config.toml
model = "image classifier"
targets = ["order", "family"]
norm = "layernorm"
moe = "expert_choice"
experts_per_token = 2
shared_expert = false
conv_stem = false
beta1 = 0.85
batch_size = 256
warmup_steps = 1080
Rows from block 7 of a small image classifier, named by matrix and row number. Rows with one number within an expert belong to one neuron, the router's apart. Each number is 128 + 24 x the weight over its row's rms, rounded and kept within 0 to 255. All counts start at 0. After the name is the row's rms in percent of the matrix's.
After each expert's rows are labels from the 100 images, of 14848, where the router gives the expert most weight on average: "strongest on" is what is common among them. Only what is clearly more common there than usual is listed. The data: photos of plants, animals and fungi (iNaturalist). In brackets: how many of the 100.
# router: router (model.blocks.7.mlp.router.weight, 16x384), inputs 320-383
# gate: expert gate (model.blocks.7.mlp.gate, 16x192x384), inputs 320-383
# up: expert up (model.blocks.7.mlp.up, 16x192x384), inputs 320-383
# down: expert down (model.blocks.7.mlp.down, 16x384x192, transposed), outputs 320-383

# expert 3
router.3 097 [109 152 146 127 145 112 135 101 110 100 139 149 127 149 106 113 129 118 138 112 150 138 174 150 167 137 124 124 106 152 114 134 120 141 145 116 140 137 111  67  96 165 133 146  94 166 139  93 147 165 127 131 114 140  82 108 145 150 102 149 109 131 152 124]
gate.4 100 [169 112 123 113  95 128  93 159 132 162 132 136 109 104 143 164 147 147 120 134 121 141 133 132 129 101 170 142 114 122 142 131 147 134 147  68 112 149 136 104 140 121 167 136 131 142 141 107 162 133 156 158 162 120 100 113  75 177 124  93  97 107  87 132]
up.4 100 [139 149 137 123  91 118 146 129 113 159 131 139 133 133 153 106 153 152 144 135 142 103 158 115 160 143 145 148 120 106 121 133 159 127 125  78 122 148 121 107 122 143 197 144 138 142 140  75 185 164 110 164 171 123 111 111 120 136 117 116 101 107  90 103]
down.4 100 [117 124 113 146 131 163 125 114  93 121 106  98 144 174 128 150 113 113 106  83 106  79 134 130 102 138  84 133 131 126 131  64 126  92 105 123 130 151 132 133 127 118 186 140 126 120 114 152 153 144 126 128 187 167 142 126 159 104 145 148 100 172 124 188]
strongest on: phylum Tracheophyta (49); kingdom Plantae (49); class Magnoliopsida (46)

# expert 4
router.4 096 [121 128 148 135 108 128 125  85  75 120 125 130 140 135 102  99 133 103 129 123 106 132 132 154 144  92 106 151 140 124 122 131 127 133 133 155 104 133 123 119 144 110  82 113 159 140 128 148 138 176 115 181  86 103 144 160 107 104 143 147 195 131 122 107]
gate.4 096 [ 94 143 108 116 161 166 127 124 120 147 116 116 119  90 102 100 124  90 126 104 108 126 106  93 153 104 135 113 121 156 151 154 124 136 100  89 116 127 171 146 131 131 119 124 141 141 106 143 101 155 145 127 127 132  99 158  97  79 137 123 137 128 117 169]
up.4 096 [117 134 141 128 134 106 117 148 138 129 130 108 109  91 134 138 156  95 137 131 102 129 106 137 178 117 156  87 155 123 152 127 127 147 126  95 149  76 116 102 125 173 141 169 160 127 121 148 143 139 163  83 128 113 152  81 123 119 122 108 122 159 154 136]
down.4 096 [ 91 167 177 101 112 136 135 120 143 135 129 108 133 133 135  91 113 107 147 127  97 143 107 108 115 165  99 161 100 116 139 109 135 119 132 113 162 148 106 150 134 104 134  93 135 159 131 135 131 117 127 137 130 127  97 124 125 138 121 160 121 145 144 181]
strongest on: phylum Tracheophyta (34); kingdom Plantae (34)

# expert 5
router.5 097 [151  97 157 148  77 107 199 112 165 139 166 100 109 116 102 129 140 115 158 117 111 167 136 158 152 107  75 127 120 152  80 154 144 124 148 134 119 114 134 170 140 180 144 100 157 132 160 126  84 177 143 108  83 131 151 135 115 144 120 166 136 156 124 133]
gate.4 104 [113 123 146 122 144 144 124  98 133 127 146 126 146  83 113 146 181  67 132  93 122 128 100 184 154 116  74 183 133 103 146 130 104 166 112 145 121 118 113 156 152 168 144  76 114  91 122 139  89 139 144 101 124 150 130 146 167  88 130 151 141 131 138 101]
up.4 103 [137 100 161 139  95 126 134 127  59 125 127  92 122 115 102 129 100 109 103 129 122 122 128 141 122  82 137 147 129 115 138 126 117 167 147 112  83 135 141 115 133 172 125 120 127 153 163 135 116 165 113 147 129 135 131 119 101 115 184 110  77 127  93 131]
down.4 104 [134 131  94 144 124 157 113 126 152 134  91 106 151 165 130 139 145 141  76 150 150 134 102 151 111 170 128  93 119 162 109 125 113 134 137 142  96 115 138 136 141 152 108 136 145 121 119 141 172 161 155 159 113 116 110 108  96 114 121 129  97 137 110 143]
strongest on: phylum Tracheophyta (25); kingdom Plantae (25)

# expert 0
router.0 101 [116 118 120  60 164 145 156 122 109 156 101 133 130 131 142 146  82 128 158 118 126  99 131 115 114 135 111 104 128 164 115 165 143 146 150 136  93 111 106 146 165 101 167  87 128 169 139 124  82 205 120 107 178 128 116 147  95 119 120  67 156 124 166 132]
gate.4 101 [118 104 169 101 121 100 127 123  94 184 115 182  89 136 134 192 149 144 163 169 104 133  65 107 137 138 130 130 149  89 113 154  99  94 143 180 152 118 150 161 169 124 160 127  88 115 133 123 121 115 106 112 139 139 130 118 143 169 166 103 140 108 118 109]
up.4 104 [158 152 122 149  64 144 110 143 104 132 143 143 149 162  91 150 135 150 116  82 157 130 104  85 134 136 122 115 143 126 148 118 121  99 130 113 141 100 165  84 128 141 109 136  72 147 101 124 103 108 124 149 155 175  96 166 119  84 104 122 120 130  57 154]
down.4 104 [120 155 124 145 106 113  86 130 152 122 107  84 110 170 121 145  86 125 127 135 146 130 116 102 141 151 134 171 163 144 160 122 117 145 161 152 129 124 148 149 128 155 128 122 132 126 134 130 148 105 142 129 122 111 123  71 146  83 152 149 108  78 145 146]
strongest on: phylum Tracheophyta (33); kingdom Plantae (33)

# expert 1
router.1 097 [ 99 134 128 181 168  64 115 164 104 121 158 128 115 120 107 139 117 117 128 124 125 168 104 177 131 134 134 162 118 130 114  93 100 141  87 115 128 136 146 153 106 128  76 116 137 128 143  97  95  65 144 156 196 126 136 130 144 138 124  93 135 152 115 143]
gate.0 099 [132 147  75 142 145 130 150 151 130 121 153 120 109 135 127 145 156  83 190 139 136 129 132 138 115 112  98  54 138 148  79 199 136  85 114 104 132 146 163  98 133 140 155 121 123 105 146 158  97 186 149 125 110  95  97 165  99 137 103 130 111 136  87 156]
up.0 098 [107 124 129 175 151 159 110 143 119  96 116 173 160 140  97  94 120 152 111  70 121 139 111 137  97 134 116 119 123 148 159 124 115 105 126 171 102 129 118 137 130 118  74 101 132  80 110 125 137 117 105 131 148 139 131  92 166 103 131  99 110 168 129 118]
down.0 098 [128 126 167 131 113 102 130 110 140 102 105 108 144 158 155 182 137 154 133 108 121 139 104 131  89 127 177  85 137 155 127 112 129 146  80 133 121 175 122 140 150 123 138 149 126 145 144 148 157 114 126 133  74 102 139  99 143 118 133 127 151 138 126 124]
strongest on: class Aves (84); order Passeriformes (78)

# expert 15
router.15 106 [131 130 118  68 149 131 140 132  99 184 161 113 133 146 130 119 123 144 156 116 145 121 144  87 164 174 133 155 138 129 144 146 138 145 124 152  96  99 103 145 105 129 151 137 125 126 116 149 118 176 130  91 136 115 149  77 123 158 124 130 134 139 149 107]
gate.4 096 [114  95 127 125 132 152  95 192 103 156 109 121 156 139 157 127 120 176 108 118 103 113 121  99 130 130 148  93  93 146 134 130 133 143 128 119 141 117 147 179 149 142 130  81 120 121  89 138  99 139 108 110 100 111 118 117 131 113 161 114 105 125 103 136]
up.4 096 [ 62 116  91 126 143 141 132 172 127 119 158 136 122 141 148 134 142  91 123 114 113 147 148 114 122 128 177 115 130 144 145 100 124 137 101 128 112  99 149 138 167 136 104 158 140 146 152 162 124  90 128  90  78 146 154 107 125 144 133 171  94 116 136 137]
down.4 098 [ 95 117 127 119 124 121 105 106 123 120 108  94  89 127 148 124 176 135 139 110 118 137  94 113 125  96 127 128  94 137 145 144 136 129  86 129 126 106 164 106 130 128 164 127 116 124 150 199 118 135 170 117 126 158 104 127 100  72 134 106 137 134 136 175]
strongest on: order Charadriiformes (30)

# expert 12
router.12 103 [114 129 139 133 157 130 141 109 172 142 110 134  83 162 116 160 131 113 147 142 108 126 144 157 114 133 142 131 141 134 112 103 153 149 119 123 128 175 158 123 132 107 187 175 102 122 144 140  83 166 103 118 148 164 102 116 159 107 111  98 109 116  96 149]
gate.0 104 [120 147 106 129 104 135 110 163 138 127 119 113 115 116 144 117 209 114  92 116 133 174 143 152  72 167 146  85 140 148 106 136 108 188 132 143 135 143 123 156 165 117 116 133  78  94  96 143 143  73  97 129 127 163 139 121 131  72 137 135 145 143 143 149]
up.0 108 [116  82 132 173  90 102  83  96  97 130 127 150 130 103 111 103  77 132 121 106 144 151 109 167  56 123 138 108  97 123 108 149 119 111 176 116 140 145 118  90 138 105 110 112 117 100 120 121 118  84 122  98 128 132 136 135 162 152 115 127  92 148 133 117]
down.0 104 [155 131 149 157 130 206 146 133 129 106 118 146 219 119 104 114 116 107 147 116 104 149 143 138 111 132  99 119 130 147 148 129 120 132 135 158 153 128  72 129  88  84  60 105 119 177 100 116 143 142  93 115 164 181 125 114 110 122 139  89 144  99 117 131]
strongest on: order Accipitriformes (37); family: Accipitridae (34)

# expert 7
router.7 101 [122 105 113 154 127 141  99 109 160 138 144 101 123 122 137 122 124 156 155 127 110 138 107 140 106 127 119 123 127 115 123 157 112 185 121 112 181 131 163 151 193 144 122 107 130 125 155 129 161 174 124 121 146 106 131 126  84 130 119 104  77 157  91 169]
gate.4 096 [112  84 117 122 186 135 135 101 170 105 122 105  83 128 177  85 138 142 141 168 138 124 153 169 155  93 116 120 114 139 134 136  94 167 143 170 139 109  96 122 172 132 114 117 150 143 140 168 170 162 119 108 125  91 160 118 149 146 155 132 173 124 145 101]
up.4 095 [147 115 195 165 130 155 135 147  88 135 120  56 121 155 109 153 170 142  82 104 134 159 122 129 154 143 104 151 162 126 128 150 155 148 118 111 154  86 119 139 119 161 148 112 123 126 118  97 125 139 107 151 131 143 118 100 135  90 160 126 140 118 147 118]
down.4 096 [106 140 124 108 116 150 110 151 127 145  86 136 117 117 142 118 157 119 122 118 143 162 146 137 148 142 162 151 138 127 138 123 100 112 144 132 125 138 122  87 112 101 122 145 150  70 116 104  61 151 147 109 121 123 146 153 155 133 136  98  92 150  81 159]
strongest on: phylum Arthropoda (89); class Insecta (79); order Coleoptera (42); family: Coccinellidae (37)

# expert 2
router.2 100 [ 89 137 121 167 143 127 129 196 126  97 128 140 143  91 175 138 115  91 128 105 166 112 142 147 103 113 168 138 110  98 116 105 101 116 117 116 107 135 178 152 128 144 136 148 149 110 104 114  82 138 150 151 129 130 159 124 110 110 132 130 134  89 125 121]
gate.0 107 [129 151 135 165 115 157 122 119 128 145 146 166  76  99 149 115  68 126 105 147 135 119 101 119 151 104 155 138 175 146 119 126 121  89 148  96 104 168 111 140 115 150 155 113 104 119 101 130 111 133 158  87 129 153 148 124 145 117 139 137 121 146 147 147]
up.0 106 [132 129 121 132 104 120 162 103 190 135 154 140  81 137 181 133 115 118 125 133 184 132 155 153 108 132 150 154 113 165  69 127 151 157 142 111 127 121 163 109 126 104 137  91 165 125 156 159 112 131 133 103 115 115 146 114 161 117 155 127 118 113  72 115]
down.0 103 [131 135 152  85 148 117 160 125 127 145 136 132 120 114 145 102 103 165 138 153 113 134 109 141 144 164 114 102 154 142 138 140 150 142 115 143  97 102 168 122  92 105  88 145 143 123 129 102 145 144 156 116 102 112 145 138 140 179 102  90 166 116 151 119]
strongest on: class Aves (96); phylum Chordata (96); order Passeriformes (51)

# expert 11
router.11 096 [146 114 127 141  76 157 123 121 100 134 107 140 145  72 122  81 136 122  65 139 126 122 112 108 164 111 111 121 145 131 126 171 161 111 131 119 159 156 114 106 133 106 108  98 113 120 112 134 165  28 139 136 108 130 108 110 153 166 129  86 110  91 124 105]
gate.4 101 [119 112 131 181 116 109 110 172 115 149 139 144 158 125 115 100 134 115 141 123 157 136 127 136 155 115  79 145 142 130 139 126 104 110 105 148 142 157 107 103  94 147 121 178 125 171 117 144 103 120 139 159 120  91 116 156 144 133 152 135 132 145 125 148]
up.4 102 [ 94 142 144 158 148 133 133 100 113  61 154 160 106 125 140 139 149 123 139 102 177 116  89 111 132 104 137 154 151 129 135 117 112 101 113 106 156 121 121 140  85 140 128 116 126 143 146 161 166 126 157 132 149 103 123 103 131 136 137 113 103 129 100 158]
down.4 102 [148  90  86 100 139 109 122 127 132 164 126 127 127 147 100 131 167 113 114 141 139 131 112 140 116 149 139 132 135 158 128 165 114 109 100 125 114 116 145 132 114  72 117 155 144 173  92 176 111 158 159 127 131 157 110 156 123 145 114 135 112  98  92 112]
strongest on: class Mammalia (30)