python train.py --model="image classifier" --dataset="photos of plants, animals and fungi (iNaturalist)" --train_examples=77898 --image_size=32 --crop_scale_min=1 --horizontal_flip=true --targets=["order", "family"] --num_classes=[67, 181] --arch="convnext_v2" --isotropic=true --norm="layernorm" --hidden_act="swiglu" --mlp_ratio=2 --inner_norm=false --moe="expert_choice" --num_experts=16 --moe_every=2 --expert_mlp_ratio=0.5 --experts_per_token=2 --shared_expert=false --patch_size=[4, 4] --conv_stem=false --layers=12 --width=384 --kernel_size=7 --loss="cross_entropy" --residual_init="none" --optimizer="adamw" --learning_rate=0.0012 --beta1=0.85 --beta2=0.99 --eps=1e-06 --max_grad_norm=1.0 --gradient_centralization=true --max_steps=21700 --batch_size=256 --epochs=71.3 --lr_schedule="cosine" --final_lr_fraction=0.01 --warmup_steps=1080 --weight_decay=0.2
Rows from block 9 of a small image classifier, named by matrix and row number. Rows with one number within an expert belong to one neuron, the router's apart. Each number is 128 + 24 x the weight over its row's rms, rounded and kept within 0 to 255. All counts start at 0.
Before each expert's rows are labels from the 100 images, of 14848, where the router gives the expert most weight on average: "colour at peak" is the nearest of a few named colours to the mean colour under the peak; "top examples" is what is common among them. Only what is clearly more common there than usual is listed. The data: photos of plants, animals and fungi (iNaturalist). In brackets: how many of the 100.
# router: router (model.blocks.9.mlp.router.weight, 16x384), inputs 192-383
# gate: expert gate (model.blocks.9.mlp.gate, 16x192x384), inputs 192-383
# up: expert up (model.blocks.9.mlp.up, 16x192x384), inputs 192-383
# down: expert down (model.blocks.9.mlp.down, 16x384x192, transposed), outputs 192-383

# expert 2
colour at peak: grey (78)
top examples: phylum Chordata (98); class Aves (96); order Charadriiformes (40)
router.2 [138 148 143 147  85 184 166 150 120 136 148 154 128 132  94 132 135 164 143 130 131 123 149 149 102 127 105 124 128 140 112 139 181 130 136 117 120 104 161 101 110 181 142 158 115 159 134 133 132 120 143 117 137 118  70 120 152  82 114  95 132 125  94 169 150  80 110 145 151 179 174  97 134 126  96 122 119  98 116 107  99 123 132 168 116 137 124 153 138 126 118 148 125 171 127  96 140 139  84 163 123  76 137 143 133  86 127 128 122 129 158  61 120 102 199  96 147 101 118 118 110  99 140 106 136 129 145 105 124 128 115 101 174 107 145 169 171 120 124 131 100 104 136 122  91 135 111 115 109 119 151 128 118 125 131 142 109 134 135 147 111 118  94  86 113  85 151 148 153  93 139 138 105  95 179 125 135 143 152  97 139 105 109 102 145 127 138 158 156 145 130 141]
gate.1 [120 137 128 143 121 128 156 163  92 131 135 124 110 108 142 137  88 137 145 137 128 121 133 121 160 150 175  99 105 105  90 113  75 130 143 170 136 144 143  99 129 104 130 118 166 129 105 138 163 131 160 158 118 109 150  80 175 134 128 143 118 133 107 124 124 154 101 139 116 152  86 144 135 171 129 106 114 145 141 120 131 125 100 142 146 125 128 121 172  86 133 155 188 124 137 133 165 105 135 113 128 100  91 123 145 102 169 118 138 109  92 112 124 131 134 143 116 129 149 134 148 156 149 114 126 164 110 115 171 125 147 101 139 122 101 137 119 125 132 162 132 156 124 164 116 126 155  93 124 126 124 170 157 145 160 142 142 153 137 113 163 105 152  89 112 175 134 120 122 123 124 122 148 130 135 129  77 128 136 128 129 154 119 135 184 123 154 134 137 145  67 104]
up.1 [162 119 108 101  88 116 134 106 105 144 135 128 136 137 104 134 174 113 147 139 163  93  87 168  92 116 155 152 145 120 119 184 128 124 154 108  96 138 107 140 139 156 145 114 105 110  80  69 125 152 121 133 110 210 116 118  90 116 123 141 113  92 102 165 125 151 111  76 144 101 126 125 104 104 114 113 216 138  99 141 150 125 106 127 105  85 147 109 128  98 152 155 105 144 139 109 187 105 114  99 111 121 150 124 120 129 141 146 122 138 133 130 113 114 128 139 111  96 113 186 117 138 141 122 137  78 153 157 130 126 115 124 108 143 141 128 110 159 144 110 154 119 111 106 112 101 111 130 109 116 145 142 131  79 135 113 117 180 156 133 112 102  98 169 106  91 133 147 146 146 121 135  82 161 136  89 141 124 150 105 160 134 165  94  88 146 128 127  92 118 156 111]
down.1 [124 172 132 118 125 124  99  97 160  96 157  98 100 138 148 124 146 144 133 131 119 164 144 135 128 121 131 125 108  94 110 142 127 136 154 134 111 147 134 140 181 127 104 135 107 101 128 133  77 138  75 141 129 130  72 119 143  58 137 152 157 145 107 135 146 156 115 131  93 127 150 117 153 148 148 120 129 115 187 129 127 140 138 180  94 138 131  86 160  98 132 129  78 119 101 117 123 182  82  65  96  82 112 124 131 103 127 114 139 123 100 104 155 134  98 121 161 111 179 109 119 162 130 128 163 107 122 102 115 120 159 108 157 112 141 121 121 144 103 125 103 171 166 112 112 112 111  98  56 106 128 151 136 136 119 157 133 169 117 144 161 164 159 128 163 104 123  66 123 118 129 172 121 109 126 121 159 147 121 154  70  99 159 128  96 118 155 105  99 103 142 125]

# expert 1
colour at peak: grey (79)
top examples: class Aves (83); order Charadriiformes (25)
router.1 [173 139 127  60 137 138 103 131  89  91 123 112 109 142 135 118 109 104 121 136 121 144 120 114 121 100 123 157  65 117 135 132 110 106 131 104 139 149 132 125 148  76 112 113 162 126 134 136 142 135  98 118 157 111 107 154 109 136  86 104 108 113 132 105 102 102 119 109 149 132 146 116 115 111 132 166 105 121 146 144 166 130 123 130 124 123 154 157 142 134 146 148 125 135 131 165 112 154 127 115 108 147 128 100 115 155 140 172 112 104 124 108 102 168 120 154 133  96 134 113 171 140 108 153 129 102 140 140 137 203 102 130 130 127 124 107 132 140  97 133 128 123  98 149 113 171 122 154 134 147 150 145 126 118 148 120 110 134 166 125 121 143 162 152 158 110 104  99 150 134 142 142 101 136 132  70 162 150 148 140 142 130 151 170 133 168 145  59 123  97 140 111]
gate.1 [125 162 173 135  83 129 153 107 118 152 165 135 122 149 131  93 124 176 169 166  81 137 153 115 130  82 122  65 128 150 123 123 132 136 163  84  97 117 138 140 163 151 139 130 171 100 154 141 141 140 180 156 130 181 118 118 151 134 121 135 109 121 135 138 127 144 133 127 143 134 115 137 155  84 114 139 196 143  98 145  80 151 153 169 134 128 171 119  49 109 114 112 138 134 122 120 113  98  88 130 148 137 128 151 160 126 132 116 108 147 122 169 135 106 170 108 125 156 151 142 126 110 150  94 142 176 105 118 136 145 112 130 132 111 128  92 130  75 119 102 109 150 139 114 135  77  95 146  97 125 157 133 142 114 109  94 120 102 121 104 102 136 111 134 115 103 143 100 108 105 134 153 142 140 140  98 105 107 144  98 113  84  92  45 156 103 124 128 114 103 136 154]
up.1 [167 143  94 153 133 100 111  92 106 164 149 116 147 139 101 143  85 176 150  82 163 113 142 147 111 121 127 146  92 128 127 144  78 124 150  93 111  97 119 117 168  95  86 115 138 167 159 140 138 141  74 116 148 120 150 116 131 104  84 110 151 144  92 119 166 135  93 137 142 138 159 158 143 159 108 147 131 113 175 127 106 108 114 128 141 159 163 115 101 102 102 165 107 126 105 142 103  83 155 145 122 162 167 101 107 121 110 106 148 190 141 141 169 108 110  66 136 135  90 159 108 139 104 145 166 116 127 159 163 118  99 102 133  99 115 115 133 125 122 112 108 123 130 140 103 123 103 164 115 148 119 127 143 151 138 140 139 112 158 136 131 157 138  74 111 101 118 108 125 104 110 107 139 105 148 106 115 132 112 139 169 100  98 111 137 112 109 117 132  87 120 139]
down.1 [116 129 144 129 154 128 121 117 140 106 194 181 116  97 165  80 116 112 137  75 147 172  97 113 143 107 157 167 156 139  88  83 116  95 145 178 130 112  96 123 117 122 158 139 103  89 104 127 143 136 142 145 126  85 146 113 130 117 127 159 130 162 122 119 122 131 125 128 109  95 147 141 162  83  82 101 147 110 144 112 122  95 158 107 149 137 127 117 150 149 161 124 131 128 140 129 164 163 175 138  77 118 109 144 136 156 121 173 119 132 131 139 179 144 173 165 163 139  95 107 146 123 122 136 128  81 123 142  94 135 125 105 154 118 170 143 158 139 162 134 107 106 150 126 130 156 159 198  99 102 156  89 132  96 119 132 132 145 130 153 121 178 152 112 156 129  89 115 141 112 142 137 150 107 164 119 115  94 115 172 136 131 162 111 133 135 145 108 114 154 140 141]

# expert 3
colour at peak: white (34)
top examples: class Aves (100); phylum Chordata (100); order Passeriformes (69)
router.3 [117 106 132 137 128 154 134 123 152 111 133 144 106 162 123 123 116 127 120  88 110 197 147 148 107 156 117 155 147 143 134 118 109 150  89 154 114 142 135 136  98 128 131 142 119 142  90 121 136 122 117 141 105 103 115 151 111 128 184 154 139 152 126 110 145  94 173 127  75 128 179 137 155 111 124 122 141 101 143 135 129 155  95 127 119  80 113 117 134 117 132 142 137 152 126 119 145 125  94 140 113 144 118 107 115 150 114 100 178 105 105 102 163 133 120 129 106 131 153 135 138  93 137 132 116 120 149 105 123 152 154  77  83 150 106 106 111 137 140 146 160 124 102 161 182 129 129 120 118 156  84 120 106 128 115 146 156 143 158 131 164 147 118 127 144 123 149  99 129 139 164 125 171  72  82 104 119 132 151 136  96 149 117 149 125 108 116 159 110  75 117 120]
gate.1 [133 147  93  53 188 107 112 131 153 123  95 112  93 170 130 148  89 104 137 121 159 153 124 126 125 106 101 195 123 179 166 153 160 124  98 124 123 106 117  99 132  99 117 140 122  94 123 102 116 127 111 116 139 152 155  98 139 117 115  95 143 158 111 115 123 145 133 123 120 147  74  58 139 100 135 122  96  95 110 118 170 157 144  88 105 131 147 172 120  95 162  90  83  81 167 112 147 151 108 145  86 133 133 147  87 146 146 133 117 120 125 106 131 124  82 132 148 113 107 115 140 111 103 126 137  89 126 134 123 120 124 159  76 168 124 178 117 177  49 156 150 109 103 133 128  94 137 144 137 104 150 133 143 125 111 134 117 121 171 157 162 116 161 115 135 115 147 136 149 104 147 117 100 150 156 128 114 150 150 133 141 166 108 134 157 188 133 122 106 172 133  84]
up.1 [132 115 121 139  87 144 110 154 145 168 116 146 128 119 136 127 148 122 126 110 135 134 162 160 142 137 141 123 127 123 141 137 138 124 146 130 136 110 116 104 148 103 138 117 179 126 125 168 144 132 148 187 127  99 163 100 148  49 120 103 117 136 100 150 146  94 120 114 146 176 169 132 171 137 169 175 152 116  81 151 135 155  89 149  75 109 126 134  96 118 124  95 120 131 117 182 172 148 118 130 121 132 131 149 104 119 143 132 102 146  96  96 106 161 175 144 127 147  99 179 144 154 129 147 102 157  82 147 140 145 140 135 134 162 157 103 123 115 109  78 130 139 132 143 164 117 141 120 128 170 108 122 135 127 122 157 158  89 102 128 156 143 125 138 165  90 142 124 147 190 100  92  96 128 163 121 129 151  87 161 140 134 119 132 114 179 117 119 118 138 126 146]
down.1 [104 104 146 135 109 162 131 137 103  98 110 173 112 115 100 153 119 113 118 103 149 151 148 126 123 116 168 141  99  69 170 138 159 142 104 142 164 135 120 127 100 114 171  98 113 168 121 216 142 159  96 142 142 151  85 155 145 116  97 130  90 123 141 135 126  91 149  96 140 144 138 181 127 135  96 142 151 168 180 117 127 148 124 128 173 178 115  92 125 117 166 130 140 161 149 130 131 106 114 122 118  76  97 123  72 176 125 163 122  97 131 135 158 154 122 109 107 133  98 145 129 108  84 118 114 129 126 140 112  81 123 128 140 101 146 144  99 130 159 110 136 132 107 160 118 127 109 138 167 142 126 145 169 119 142 125 125 106 114 119 110 174 138  97 108 127 169 152 169 134 179 136  75 131 137 102 153 121 113 168 154 146 171 143 133 137 139 104 109 133 117 136]